A small class-conditioned image diffusion model, trained from scratch.
Training: adamw at rate 0.0024, 9800 steps, batches of 256.
Rows from expert 7 of block 3, named by matrix and row number. Rows with one number belong to one neuron. Each number is 128 + 32 x the weight over its row's rms, rounded and kept within 0 to 255. All counts start at 0. Numbers have three digits each. After the name is the row's rms in percent of the matrix's.
# up: expert up (model.blocks.3.mlp.up, 64x192x192), inputs 0-95
# down: expert down (model.blocks.3.mlp.down, 64x192x192, transposed), outputs 0-95
up.108 091:110178122049107058096105135119118097101086097145102174125163135149101149124140138073164078099138115138178128166152140134113165108099163143130146112104151157112116153131098124102133084147109100112107122099135141175061168162071178124154121104123058076137136187163098086095087183143142124087
down.108 087:148067142055130108115142177159109129129158143138121168099119153127161114075112146127094129155170137173186153107088111162130082115116147171130109151126136040095127155118200136143108103128119082108098104155111159131099106090199165145102132124150183114120113115174126116192132143081151162115
up.109 082:170171132119106136136125131128120176182165158166148145100168118074126118145133148087131161122144101104136135096083166156175115204178144103164146128124211057146152115121119150156146165157073187180124147080093160159169147125115134136142127184136184118141146124170162155132190148090123154155
down.109 079:178185114117146178101143095146111097103105138132107152185065132131122130141170194130140081115149109103141156214057079104077156160075211137147120162092158147116154186174111135162092131146123122193183105193145161155119113166151125096090089097132168138159137160152126117140112095172146150137
up.110 091:121108116125118158182177150119205104085132111095149087183132161172159083135090200146150181091120156116165078046151127110114103115127095095144101064103138194102158108058131103141125145123134162131140156097109178168140113160142111146106180125121111105085117129138125130058083138118137089159
down.110 091:142155063145121122125102160096083223161183140147148187187097165131142060087102140110138128091087158158092130105184163112081097111115109136156127082126110114127148095134202186116129146167109091104224126134152161126132163135092171161098133088084129117159119147114135097072101208157090170089
up.111 082:110167170075175074143162132123124156150127107135125138099105164112113065078101111173093159205175148065054151170173130082097130154151095104152102137172137152156106097141168161154104109113096081081175110113150121169103166154116171116113179101157127124202079136123128099126140111124089125114
down.111 084:122122128231127106101167153103147182126129143169133075167147115097121104155100043046093139118135096145119132151161151185145173105122121114147110109107104125151115118127174099103148111116109109117124057134142110104146167182113103137117091123131127168140089192143200116099128133141136128092
up.112 108:110140114073150102184108159076137120161119140142032160119130091109118086139115104086150102143153122155112140154132124111123112087193143093130148121154157119138084103107090159100187106125131105123069122169102119113109110136059121101142110092149157163168127149113188118123175111153117084058
down.112 123:130073134157093187107167141142158146116099194139138132184054184080098124102185126119127148189108139104105130121190115145138139136140144161116138144086121125090093150136111070164094116105101095128142182148166146145107118105143094170107125127139148111124131127114115138147131109098166122123
up.113 079:090106160080118107146087149150194128145121097123180157136104132101127175094152159144185086117127125172105159091090070138090136046058102126113182101082120103176132173131166082081137138135119105122143122144140124108130085194120150142141098140156162086103126104125142128093142110092117154042
down.113 079:186050090164136130154133115092162130129103185155086094175125122169076082072113092152157095121122110104119110114075121128151130108136096141128129160117089082130119085124148124190120126121126150146126176162150104148146115166217095120168130128141108059079081128123120127141148145130163154102
up.114 083:109090108114197159113105126116056104157077128183146108151156142122163159150071091150118173155117113120137135179108175079141047140108086102130075147154081091127131187093160154170162168099125127152091102079126189140157089165204066132085129119162119124157121159117143094136140098112173104167
down.114 082:140163061147120179066187163144120117075078145102121077118155118112141141107072154093163133150158171174105069155196177160116085125129143101165125126082127119121136117097108144087128133161114097193150170147135076137103113108150168149079138140152145085138122128136138167133122138133167120159
up.115 102:122102148079136058117168101148091084123097065121143171142125167099127104165084101184134134121147119128078073145124144185050153152123132125186121132132105124089132140125182123122164072000122123123135080162148089114141093085137113161097166201108113086108059123116123169135115137148165135104
down.115 094:139144063150163103234131129164129139122107128153120073150057198057115182145112080160060163126157132091131104119139129150113082152104135135114138142044084110148121145154143083152103151155081112138137131149132153165111151140171078122151141174073140082103137126141141139116161134169128093088
up.116 083:163116118113091109113118107119096092122155111144092098141174035070067204189139113137149175153127107123127132118104088109147140180162177131115109123139168092071085122111121084138116143135219095118087071200108125162145158110138125122146143154113124131109112093140117111112137064088116121156
down.116 076:134184120085094109129091077130116138143212185144145137101146168185095124158147157101141084145115075143127094115117198162069144121099163145116107143094208160173053149107140174158149125185125145107125110078136131142194139170095119098102125130133157113102126131060150074145103138149126148104
up.117 085:123139081162079066133133088138060147144126141123188047151108140111116097088180125109121164094128102150177118182143137126172123157140100057159141127166103072095165130143170134081136098164151140106109093164140140123065121149100117132099117128136063112191147086118113129163198138108070169120
down.117 087:100178115099151092129149173103065154086142104135101166185148114131125119106151074139142131091182166092130101165170171155160156096163143151142121102120101115200162091112216144108190092135109068109111209145073172131157151162152131164128130077105127146152170111116157096151074174131130080193
up.118 100:146087104158120085113189081137141115139128128119151077121180077201162081169169174127102170187116201134191111139141142125121129137159146094075098110127069155186159092163109130143104123198157123161135136095091082110104115125081110134105075104172161155132144179062144080088086130173156117120
down.118 100:162149081154124133164159125093126173110178129167128150123114098056133127141160098111135204105159145068127197140195164156071145103185140156132176110187089146142120100105195114108057185120134126119160100148168142103173110120140067095181107142087111150115157134117108146064181135099140102118
up.119 082:125105123156159127134152172106089187142165099161151089120151102110083109108102112141152153095100150148166097083138139122142118069046142170147113100124141134179115045213124089132178144131193133169097099064158167117109189146109075143091107134095132150187120168122142097184209118153117134119
down.119 076:122155150162114095133102165090111162136163123164157127157123216105134078046153153112136155151100143142128088148180175136136165133063103152163204106156130173143152071128096107192158147140114120141125128154109081146147170151183172143148076151167107128107182131147149183136114136141174102113
up.120 090:089113037145128141100181123095213095134082139133068113166118100064144084144150094110117090166124199114136151085092157134139109106100115153188148046124213166146094125123047103152113125115140185162123135168107098130148117098175097078086155095150126136143118120139142102136127162189153046143
down.120 092:115101120089112149147129100079117226115109159103122173121123158115168088138141106118103164118134127102157157087164118112112083206111115166106145116080138160142073117157113143152112145090110120188102151197116144135141113155147135209093148122129169160087101113129063192089148187148133135160
up.121 149:176114182098169088090192138142143110105103098091145073120097088134157102122115158095092114129106127132106098141167127158105194123130130132124135077138141131139159131094114153102106106120067153146098149170145105074197155132116138143241161106146147138106113201103149120084087121162166111162
down.121 156:106163076179050133127160128127122198128104149145070201169082119085111100142120088109137137125138145143083195179183157142135093151077174126112129102071150151178089151138139097137089183090098135150116124063154179174147174113127097133151102147091178095165116104120098136067187171104133140148
up.122 093:186110124125124111179164099181114163135188081133068111118179167115124139108117133081172140093134184101128102109128156089169104131139082167161076110120096171102100123191153085103182082162090104146130108113000132063152127126138115062115130105075149069138143169201121137116118137097119116117
down.122 082:102112097135148136183113171162143153101161172135126139150117171135083133101121117158141149193182126101094207129101142163109105157112158180113151086084162081166082106152171126132069127150090056113092139130144143191079125094164072128137134100132149142172176101119101091139109161144147144130
up.123 139:087086135111129184174079122114136170126204086183079126125175120134099166104123112130128136143103133133150150083134092193152136124115098109107101126199147175155144176099056165199155124076132096146074140121166137103175071131144125189108108061188135139172147124132184174086107121096126125161
down.123 130:099128080145221134100140124067145152117203139086179118124091142093126126114131146133130114122104127122173144149107127113093094119156127113096165131191150148144168104108153088095144152040161122127094080111123089147139138165039135125103166141128112143186089151120130193105092141131097149130
up.124 101:111179165184145076094119126119120171107176099093096129133175116143193116115116132161084133142137108169145168137097150109183150116119113181171074092101110116167201117120114125161096147106108179115115152111167141102121109169105150123123110169149237132168138085169179141155142139119087124120
down.124 091:100125165146136087123058121162169181120146145151112155080121123100124113114114122096083163082122115118118106102164130196110178141126118180124157108093111113129076117152074190137096107153143115125095159104145142141122162124123146188122103115152185165154124127155121128094111183078084177109
up.125 093:114123155097160090118116133142145104140097123136119142172139102161126102110153124106080135131191131116080148174114093174103167155109146126227147104144117207088089120157106077184091103104068095192091129150131130109119112107143129092108118099190107115077104117117135176118115168147165144137
down.125 094:162114143145159148170136151120121164127168136157100097176124111108140139135084118168137099165178131053155196115131089130153109182095141164112169149117113122182162151152136112141169106116163097088098143121131147059122100086175075149122127175171150091154178123130130119115114093155157092121
up.126 098:110100037123152136076111157050142142108076140124131098170106121172162121093166082161187130108153102119163171187123180084070144123115149123159080143127176114169165158142097085154160122079131097176240027118122100104171083157128107146093141173106172163149106158138129131200095103142085118103
down.126 103:162115087156106109098158106078131156183134166139095136168064124062152095104165082159060156138138131078099144084145160092113090158100215148109198142059126126107131134156145119151160145129108143145140128110102143076145170141107084172137086098111169091120088155118132148102135112175146151117
up.127 085:138153100159108067108162103154084080051127084142153150110168079091133084168144088128147123157106035134095159164112110107143167148126139076143116185134076111097119170156133171124180117148104138173185163010107115162111175125131077116184102106122053119166144096099155193106145118103134114158
down.127 081:127070091119074105150115108146148164055112143166151165171152101044090108092074104127103153125158109075150110119144169148124165165155154122161100071115056094140098148177160078168155096082100102102128133123133081101146098119186122134126177122095121134110115104105126079112130148156169182117
up.128 122:154117106033115132118157100111190067079135064162166160069134189058064142140132092196149076116180103128128106154117164130081153100111092108181098127083078162166072092134143088143131136113098138139122117157093114119107086103144083155124171155139142209118097126132125172097119137141147133121
down.128 128:136103150125090147153133108100090145125137164205109115145046151111106193141096118164138150148124152128105193158203104133132148189105159145101128101062126100119124130116149170161080126052117134135093160102136086109105084129191117173168157146121144131128189100150096166071131090135175142091
up.129 099:157113115126198109134104093103159175113103124175170147125128121145130147085113153142174151135150125119162109091196152150096156110131126067104194168159096094201146126082127160125079147190156172166113120130073136165086122152125081076151127138096142169141108071139091143124153152067165123152
down.129 095:208145138140136119161096118109126156115073201081091135139083121113126132073092113078095135147111133047171189119190200152136105103129138137158161180131092143151147123180159207150144159116135102162103101145130114128116117156148104181169125158190130098165115138142118149134096129122139141155
up.130 096:115129083094145117091121111130159110078068132152114123159163099129177138116126148131184081108103149092174130096091129098158170147124136102124161078125165122169095134146110137140167113144127136149133131135143162141121140116129093137138074103133088122192023144058148183185139122109082032134
down.130 090:115127160146112174139136064190120192219125183130147130152120135062134118062129115150141143100109118170158141172169145206088102152141180180108095161145094135113160197123144134115112115109110112162179160121136162153131136174175099116116144161196100140170085138107110126142118171178117116156
up.131 093:155108079099130098152101121065105121148107119064152097079169129130154149134147143127185077132133155149116143124125125145132118103118086172090075145208145113158155051170094134153141125150150116141090096136119176146137161103101162135103094095192098126096147115155128184147187125128112107113
down.131 101:188151095181127084146083132110139125117134166161149152116065115125112102155131108169108134139124139149144113129183141124125145148075178075071144130192118185159129180054145142043118131101111138140098130134186148159082164227066122161186158105117151174156104114138138129084132172180134114100
up.132 086:105126172172175132169107098152086121189102086239086115118125136143127209096168125168092100165101153190085164168122110111113095181163169105150186122130119128200093133158129119176109175113118151132133128157099147144119130072149097128162141174090085141131150115121091129113152096103158068121
down.132 082:104139082164141157162160150103117119120133142060114069110120158134139113099117153129135127173152144079159124156107139086158130214118153128087087120135130175159096096081127108109089132076094101098119124145138138159124130092137024159159177119153150216135148138150118116117128157159147129079
up.133 106:167166103099130068112092153141185058142190057138155144115118185082147151136144115114130077128115142082111128195106166135085153153101160114067153119106155137137112096156142136125183161169125209128140131065120105115144069175143095120118136091149117096143132167179110171166141104081121165152
down.133 102:142108082115079131122103152133111184127131150125137154164105156076089114132116149139147113102111127109133213136181169139142111113058170151168132138103102127153085131140133130151102100044150134104147124177192111109143080162155072127118131080123122112145076083075116121082132112156162100140
up.134 086:137149060123140087070160123140174066136141067125125160072159170099111160079159108152137140071088128114148074198154119102075102149122124173154117149177106167159064092107102128166167120107120132132146110126124164113109088100087101086142113144147121171061153085151119108101168127115168150110
down.134 090:143108114122063098130179145108142154093131108146130125087065138110123174106165096094130133155128162071105138141151101095071097120074156136123107148079078128216098135182149126118072145060104174098165113156141118101106141075145067169139182168100176145123143097155087068164144124162155118117
up.135 083:109104174147103184145114148121091137132105160133171130111107124107141160106128196111125109127086089160114139112161051138177102110128145170113192087096155111110082143144093171142161088157148118066111090110111185089167073192185081152125143124097034107119138130110113127163146153130102098166
down.135 087:113068114159112150152124156087126175170128145114117126107078108117134123084104149165113112115132115131151082091195154114101123148083051114119122124087144145092091133127093143079124105107193103136171147102123165105073134161101089097124115106159089164060080175122103135119172141173116145055
up.136 118:105163145143143103113161121132113138134105125094124180118141078120122156141108122163098155110139160113108135086149100146089096163125151141209171159128156192134145128114113151127110156111112098109114136164121104175160110132111150071090140149144177156121089086128160106159148198113092109105
down.136 128:131109123118125173112127201151133097132108209148114174174058146114074122132167087116097105151171093119111121118112148134150149156079112098126179150174147038105055175156121061159088117171104137170146148198141092172072100119165113174106111127146141114140141148122081176128078119155171122082
up.137 087:065171148135098170161092117140124190098190152062147135104121105113150147098182142053127168162060140092153174103149144094163101088154150154143133113129113159141092085143092110117098111105137176157160136153161158096114184103127159107155096160068125143139112111135118117131120093133150118062
down.137 086:170123098155161151079131117137119185124170144107168121148100054114134148193197143094124167132107164118029127143176137136120141133083168115155154080121158096134122088064138095127135066145115111113123123152165153114154156124194113150107091126154144148167153122125128153105099152135102099123
up.138 083:151154201121085135111134114127120142098168211115180154116140123096116119095108105119134111136148154188142079054153126138158125081160106158113090096111097121172094122115163146188111193128155105138085186182132087166137104147100113155128065098094111125101139187166191158094199159116104102187
down.138 082:134162082108170149095102101104148201155144144093061139133115170097107096120140056090166154125193102155105156144175059122152112109131124134092166120153133127126083147106170113171109115144119150150145113084112102163130129166089055111169168196169210090101152108113165124140108138146133125172
up.139 095:175126076104170124119110157141124090117145078132147165169166122098146162134100125111086127119140164113115096172044157157154073114119116107154110129156182109148118128155137150131184128081194140168151141114147093128125104096162123113145141106146114117083106125068097167175150101100109133078
down.139 091:155137104079124170165110116115163186173054155132118163137087130102096098083125105184093154105153107110187152099153081151088149136062148121103117169062142102133091173206084097104097102087101077082151169113127116074127095150099126097087156112134122149166053123114136126159106163114124147153
up.140 085:128105146055100091086113087107139143098087124116129126124091115125126102076104178115135142125156084136171110172095194075049159123162110157170142164111079146104116196139133115138119123080159042124163125122077089113117118145130160156115088192052136146163168108120088084149125115156109104185
down.140 086:118109074168162067106102087144151151101081154149099155147131123113143188153178146071113106168160124140095154111194201122161124093113189091114171147122103109120172104190163074124123114145128120147157087119168086090127142143109064170159215151177141198110095177123126146175128148154174141082
up.141 085:143094153123156087115149097163101103090173087152108123104117096114153093113165140058122118112176170180146107135141158119100084167132142130145119076118146157130087118112143110105116154169096121132125158076186176143092119178138137141124084125081064177121101141113182203092163112067186128094
down.141 087:127046095180133144171182193141127203103070115096068100139123192140143113161151142104124080168102160110153147143128090149088155186140129150137147113131086169154046138072155161122111123097114097118086115152126145144130150157088089138161154132186150086125153095082111079189139192129182133135
up.142 091:136145098113116147144098120157121111139129167144153129097157105151100113083053117172151151128119144123078101223101090106111123174160050112075117092134147132144135142111107122200135071112137154113127103085144146204191135124143189100142140121127135151116188145159100084123125064064105114134
down.142 080:127089119133163080093150128185184068172094215147122181129081130090156126149151146103146121169116064161106094096112153127128184093161134133153164180098132119141121141143106139102096117087093134160129201088153145133093162097119121152153144134118101100139122128130127191160121106099133083171
up.143 078:118064096103171170140165127166067115119132125134136141152165169151112100113159069139139132153183080083078136142064165149129089130142108109112146097146180122114143089115157113130140085111104159085147132102121055122138158071156180115113101162203080108116106083106163149089150089083176139090
down.143 080:166087153149090108118111145069109175113136117098144085091117147092160123140079153121153187137149060140051169149131114136142102118078184160105110142105066178090139163142169099131148097163176063156106151141104133130132101158087071139141178106129128173143109109171134115100182118145080154101
up.144 098:098182189111118130126187171156071114085091114136099168103169133155050091114156104103084118050179107074097122144102140107141156150141137124102138081139118082077103129145077145121188151083108140150118141141147183077128151129179134159164159165154117135067110162102074143110089142138087120113
down.144 101:155140146165058043138122122166128172157137181113086126136103149103132134149105128192112120147123144060122128084224104161154101117108201113173137127107083118094077164127093064110141152147171113082112169158138135093098170121114089102148096110110075157147112111162132135153104126176110105137
up.145 134:116141119115149121091163164122177148136074129155158155081095186106127111118113114183107108155179146144161144114176057105134122106161126099179134166084125132148079120132168151125115152167149152198137134147121144188135085129143182119123117154078142123091188127108133134104151087139114094115
down.145 129:117109137166080175123126111144095136143031142208074155173130153163101152087140116178058121139164152082110102191153104132121137127068166188146140139121130105107098141142119069121100182093079158129117165175114058140100131081173109190112158119166100183152140146132104140127127106178193158129
up.146 079:198098146080144160104115151152072097095139135152172158148126097157120118142089197159111111125157128155141139157118150053077121197138106088139137143109159126118121092111122120152142108121135079155196152145152154118140115182174140119152025127083131115136170185126158112130137140140129118159
down.146 077:095156119152120162122202114097204158100092108112132143101152176154109134138155137117150163076142150093164173160106117137120169131126134126187131077111116129133154020146126161080120164074134135152126166148107103136083114135112086049205087145144154102131058122117171103115144113161113106144
up.147 122:070121107160118142114129112115058171113069103146167160129108180089116142117161139124128090124133117172117159174136090107110069120139114141136177157125122107134087176115160127120118094132121131147149175144113132093125121126123122116177149164117075100066151124085094098089203137115190155120
down.147 147:134108104169086135174131144106138111136099143150103151160092116083148150097160148114127132162146101118117141133156096136110189163079137132161113148092130031146074103163162126123094120131078122166102122178197138111078080108204042169109147107149179078143126103129078135094088128129131124111
up.148 111:130138205087160134084168133176159120158106105060119107092056115095116113064127181110125189126126134151194126077080146103136118113157119161082106112064083154164147119182138130158153131173105094167132120205098122178177149138107145122162159142179135149135159166087163167141086189138166115201
down.148 103:164107098131125105143123103121098213157119156121076131158119153080137144143149109129136158143156135104093166178149113147120159147141126138104161163153161117118092145078148119101070147069070156102129109120156114133109124104168066124090141110157142083111212114108150108118133155138203160146
up.149 136:121157103162092127090068142146119168105122144182106236112141135102122056044152156107175081168137106209133139146128096077141096155121099145145135213118142128112125143111148155128143137125142145114114163102095116165159107128130123157108155089100101096161129138083108122162125161113117110137
down.149 150:102084075154076158135143153103155109137121205147149134147098130099100146136119151128091131107111172123099160141148142113142162138044178174141126165142156104096084152126159095099112115145062130173177115150169131155087148103127093124143115077208177066129127136149092142103121107116189159111
up.150 092:086152120157142125124166098090116105153168055097130148135070115109153129167124077102127110071165047103156144150113104163102120085118157173136128183136159092122090118157141122122121128160127158135111126154119127110119113146197115165189162058147201140131175201076142051150142139145152130152
down.150 093:121123108178091098170082117118134170109130128135109147141099113058090162099127106171093078107143153104118094101136064135171144145124129091195131110113111072129119083145150086188166165098149194094097160190110077118135096137152104164120203139155138127135146154116091099110130130185100186105
up.151 097:098097067141133117126157143146102141096152194064104148135142140141160100136107133118170118118099089137109116159039172144087112121131165131078071085129102120146125089109101115147114200085141117112087133181107135154068095148116170116092157125148135139162170098136111160159123127129127150140
down.151 099:142113115127140172130132120129121127140093141096125128151040142087084062148128117204133138133122103081125130166149154144149124189136152137152132092148109076142141066136118179173129153133102145094102171145160127132086155125074083152137133119106138126067183097158116144052099133086145163097
up.152 117:143106105104166132058183074170159117122149097135164168074164182107111090098112117159077122174177115132094133133121115145105133128141140097203100159107143170158087127094175097124158109160124140112136150148136121116134095106154174149052143128121138135106088123168164102123077158123098094135
down.152 130:153081120163112161171152147115099191145139124217058102150070105161108149116145111095073157152131168145100124143129136130112149129072182192102132139090089078135094130134175103144097099109104134181129173157122103110116136110129103162125104150157157115098155103154112172082136146165147173146
up.153 092:096165126099166138113102078135154147123134055189102165137157172093167126071145112086094145168132132107131178208067062159096144109152127147155104115109115106128148146061130147126194066178118126175092149106126110148133137107124077118125139108080089070140155134108137084100105066153085163112
down.153 094:089100072123126154163137126090175119158143082125144137185093141056098089169134086125137122127174181158121150131105137128115150145103245138171161118115164113074065129138112110144136145140118142144126109084079139173112074140205094154122083093149157134144061114171061092095113092131151157153
up.154 160:134167076128158117183177188111170105114108154145133167132101120072105118170101157090077092080100132167089137131153138126164181115091107141132146172110148110149089180133130101160120065115075144127120147165139097160147148072141151049213137137098091190139124128087106095159148136132136122136
down.154 169:153142128135140106127122148144144224168029191110108154169069159071120114081164121109129081116143111074099144111120070115117085166122150132152125095082123127110089175141108026147146145120084154151137168160137095138113085100161068160128113139161116124107115154120107142166168089097177182174
up.155 073:118175112127095119121157097167160162132165079141114100133179124152103134125146112060114153060207157122011114050193164152096142147201090143096100072083153131142158064140117125073184097165108144202146105103059145157163148105113138085147124099149102097117068129144116125124126103132114127149
down.155 076:160143070125074139117124119159098168235149236169142100151115116120155137104067103052135126167087066158089153140133168160135161123129162118129164162132131155123119171135162124166083149153115115106124076105170093158122183146124129100101026148098134119119143084133139128133149138133112128123
up.156 129:193174114111166167098150150141189106126055145207097170115160127081124105141113136140187116055114147092132108148100169120163132099162123106152170191088129129139067087124099099140056140138132165140110155146097079149151102142094134135181132146114108159157111119107165141141190124146120065165
down.156 153:135101116126161156134119172130109175158066215122099128200057119096161112115156117151148068122140080114087165131132099137115122141128128177145118136095101087176088143138142069176094159107099108160129112201199108134126104082156069161144125094127134108138124178126087141167151150126180140133
up.157 106:173120141104117083080162168187181121132078100102163141139082127102078051116159160107118138146052098080072120097156097149148141170173136162105117110100095116133135093088214114119166106158080157113160154152133127137132184121108110137122118130161171127149178108183130139127168128120108148117
down.157 096:147088107166094138089148127144131164151123159134142190160165081034122147111161132132025155132167146075104139136115098141132121138171119185151133121082117184166123121128166102097086123132060105108126140138145091129111199124137079110086127125105143143138077179085164155156111140139121163099
up.158 088:084144157079143126144095120069095113060150087073163113090152128115172116231106151113114150180119116168161090124143069131072124186072150113135118107167116124139078112104112168128142106126102127148095199157172109099103085140172083125129106142146147123134151093048098053166168133151134144151
down.158 083:138137117122161126111166145076063143111161112126091109147123160100084060159102176194105143174117177096118127100083161132089126155134140148154152105112115109091071087119140150098153153087153150127127150119068186133110149144105150069157133166108115117064183128105104169126125109140089125131
up.159 089:155139118135180161156177129070164138074120143030090132098048194117139133122133158137115147129135178179154145088083134105109116109135119134123113169101151131111096131137126160154159116125120132151146092115144160111195064124128119092133130091120115141097158136128123083165121134182152164113
down.159 094:105147110159120112146088120081149207139124141161065179151108118162151142151171160133116121121136169124080127107138166086126172143075138149135110154093087104157076102123129090171126095073096113158125143117129166117096135137086102178171078147104137119143115152111131155097094127128126126114
up.160 096:141120157131120139115146198092161115181142127143109114173134141147137118167096144117178143149149083107086081159136121124138103079104102110183119103116112073191144128167103076169099137097058119137109106166121153113147103104103168099104116053158156152152136109110097084135129128127106096137
down.160 086:145110071095112133183189109143087126144114104155146102144057111121152100108095104093084169114122148145120120148190072102103099108147161092140088105114138130124130128136115126174120078160111106135091191146116083102156090174152112162143118155195159168166087089209155153146143091124183145105
up.161 092:119125138063120110111162029095130123130097134130195178134145136168132144111161115152086132154140186147122072124056124157181141164094110154134127149122110086165097166150121066152093122127204138172087153192103135114131138119141149111121128128141147144133061110196139123171188115181132144099
down.161 084:077077115092176124126089151115118152144101214151118080124137140129142120196147120098157104146071176087079094113076103142127169140117134113102172136171120145153182190110142150163110110169115133061097098184110157094107158138110143155150177128155132105111075079103165171135142118102156081111
up.162 091:151163133147109142145112104058107073106119123101133155160139146154116171109087084149097108084160114106163149157135080110107098160166158138086124075107140161191094084170095130118151147107108110130097087155120156074121158128119132102152133163172115077105150104147170129104111127116088102124
down.162 076:126133105133125158168122090121199161106134154155111088164093192090158129095179167131108162162202125139104129130128110173162144171146134129045146105113133108157041147191159102124156134119161147107118134084137088078106133090140105129119091149176190147161166043127105103042140155066145146147
up.163 079:093078135109154166144118141134079179107134071096172157101149116208067065071152098138100171130121123189126102093171166170107101135134159112151110087105172068084128119131122154094119185093111102129153111082102091167102084142177177109159105194137175115114087092154153093125154134102144106065
down.163 079:105132119194134143171151152121104162136109159150086074139122191076166122166125085169115193107139146147136083161091160113111114124099151154040127100082129117167083108062119110178096134107120197137142094135126119118130158179036181161161145113108124150133109132162160146121061128128098125059
up.164 107:141184184114121142111142102151201160145117081098106129157115084160155071127084130130137139124145095069105127141132067077092102153168106168155148068125136135073126186122144171125078141162072183125161135121134104134186083152124156168163153165088083164105106188077133109107114100147149145087
down.164 110:148130134163075150108145094168106123181120121153117174195072081084113140183150082130150177127166191121080173114125095167141072061156162135136141100093147145154145145140173138131079147117082127169177162072163108120121173151116148133146131162129162123165096077122130096118112137185117138094
up.165 086:156060129119102133144110171143117118099100144131139090076112128131102138116094149141149146112084124147175139163148128131119153131100137118123075110076120087172169111067132127094087094134155119169183149098080174218133129129151104087177123166108098115171173105075085080106123148140106062105
down.165 089:170134088106133132155142118184105191204063113116114146179124110115132157165171124134115126118171175151169173133143125147108157158144126176142099119119164121143113143165119142134136139113096078136085109107106129158093093124156100089120127140105163109134126115084147104052160162113161144099
up.166 088:154138109139108123113116125120100055144141097106119138105142123169125096156141104120080173174101196136156130086129146174200118154114138166124162044144128088167120050156081049185144129101165164106094226160103095164087152195071148165138158125144180094102155152099112176158154126171137144119
down.166 078:166150109087119067135150108111124223123119117159071120162083152128136102116149081163144135094143141065058184150099086090140118131118151138105143089119113120148061126087135126155109135080143165137110085158118144120150101134157122142081118129179184154156106117155165049141167148140123093082
up.167 081:114094170138087164104128155153124146106142112163100092127101159136152137076104127109085106146116028146116108075103149145112140150099077117176141117102156202109130101113142143155142087158062101153138122109142146078109106139168125087128177126145084117134106169173108109179182147160140100098
down.167 075:117149086136103164147139144081164125090148090107119108135154150128171129117082108139141171116111123065116175149187109132086151126180115109154104118093092071117131130121132102160082198118084115121103144126099077179161158097111038134108133119150113180144081115175147154143117144105108112105
up.168 095:106115182132152022107062139162183124150131159174116157133102132131122146111096127079092069159108138130112124096082089127154059144109114097116080121091111160160058159123171169108140125067154167155154152059108139119132112153118216113165107106134122094124090152100103109109076136143121161101
down.168 097:086107159188105137178105145104122124187178173170130170148135193092098111137109119116152113100157135116080046089135178137131147130160198160113177118147159140100099134111143129102087087111095094159142159098184132126105198136164117105140144121114146088140114140093089139136147104131072103078
up.169 097:121087083104153112122036134136101149160083132133107145077136135123133135124160131086128116140083088144082151212133110067114122117064175090114149124110167163123157181105143104160126134079116127163095151069169124078177120082094109149146087159155129170142145105103103069117122132131139191141
down.169 084:142106086189146144124154126196046119154122174097128154126189147065148101119155096097117152150125139092144135146088131168094156110168131119077075131090108097153131152168189135138160114156094122117126128151099148135133112175123096069169141152132118168125092148196128191135170153157085112210
up.170 081:138197126094151122119076125178112114080145111133100141126155128145159090150145166132112132161130136167129148172135141133075133152141070087103123113120121103069134159136099132176112153203163124157129118240163148121129140158134105158083093120125096080153163192147125111087160104114146143139
down.170 077:151120084106120153114123127073091107115082062076073104109088097148119155164139097134110134112160149079121129168093128194127108130141143112166172093120105172177051088111105106166080198044080155099143078142170155078082149130147173130164116118124137117181115128125164126127107095105118121166
up.171 082:098113137158130119140138164143140139131118109145084130181128199132099103152087133145183122120076057163114158174136141143124100118122150153151160113147139090083078072132096135176118099154044130167141141119114085132105175123089065164158091109127126070103185132098156089127143053137128105146
down.171 082:118067142071103182098108118162167089177119121140138101110119146130141100128103179108081158092114146173157126176162137127087119147115162168100168077119116158156089110068096130110122081084120056138088210107103162105169153090158129144151124139123224119107174109152166150092146139099158165117
up.172 092:116151129119180105128176153142117093088098159126113144140067119117151100123116146145077140151163035158140184110121128127103143098136157087181066146137064151125117112127110135157115167159180114164103140144124082103164119184167140135172127185094106148145138097136107164112153113094135172171
down.172 084:135106183134123141102131089069108145122123114140133159133127113072123107101119073112147156112173090106107158100174138171135137123109147143103110111151135166151152134116121178156116122195125112089161170158141105182113139101170069100094151152119148120135108107126109125106161121055170175124
up.173 115:149165113087112130103181155163146134107099158106106137138125151142115099147150171159083172147112122151096120154141156151129138162098123091149167122089084092151060105141088100153104097137160104124118191177140119101093133172158130135150122125119106167141119165097071115066120152097177119140
down.173 111:137098066108107095150119147094069211181136098101110150098090124052059081103137155166143117157092139069176166090139160119166138130128130180117108128111139125116069145181147121163086154095127135087137066183205130140150137130157105094123115105103133142145140115183102125129143135117171072086
up.174 080:100141153084115094107148208158137117167192125145184133166210081103152105134149122146204098182141123146141139152126114126179140130130147120125150104124148168114172133096106134119134121123090091172163113155133162130106101133150198081144114140069183168162112128152149133136169112091101146110
down.174 077:113129142096121193203152158105113133146159149088137137223065137078087101158130113109137142126136093111159126127116165109099129118117136163181098173127162082137109155122149120116129138116059084145178176132228099169134196118159137133164103100131038136201151113104083146157118117141128141131
up.175 098:194083146160164176123147131078104111105117132095109131137121100140168191082088141042081141137084095127144136107161075122122124134113141139103124138088096166135174118105103105135126130115107164135092100118166145116168104160183115087174143160089132173095151160163144104142162140145095163132
down.175 088:120168108149153141126146141177129149080137097164125209138095093128140126089114092112043146107118103113113160139145089119163189126096094120138146074074207081152120128136159048172118124102042120154137163066097082189111128167146112117174185175154148072106119119138129126117174093091132134139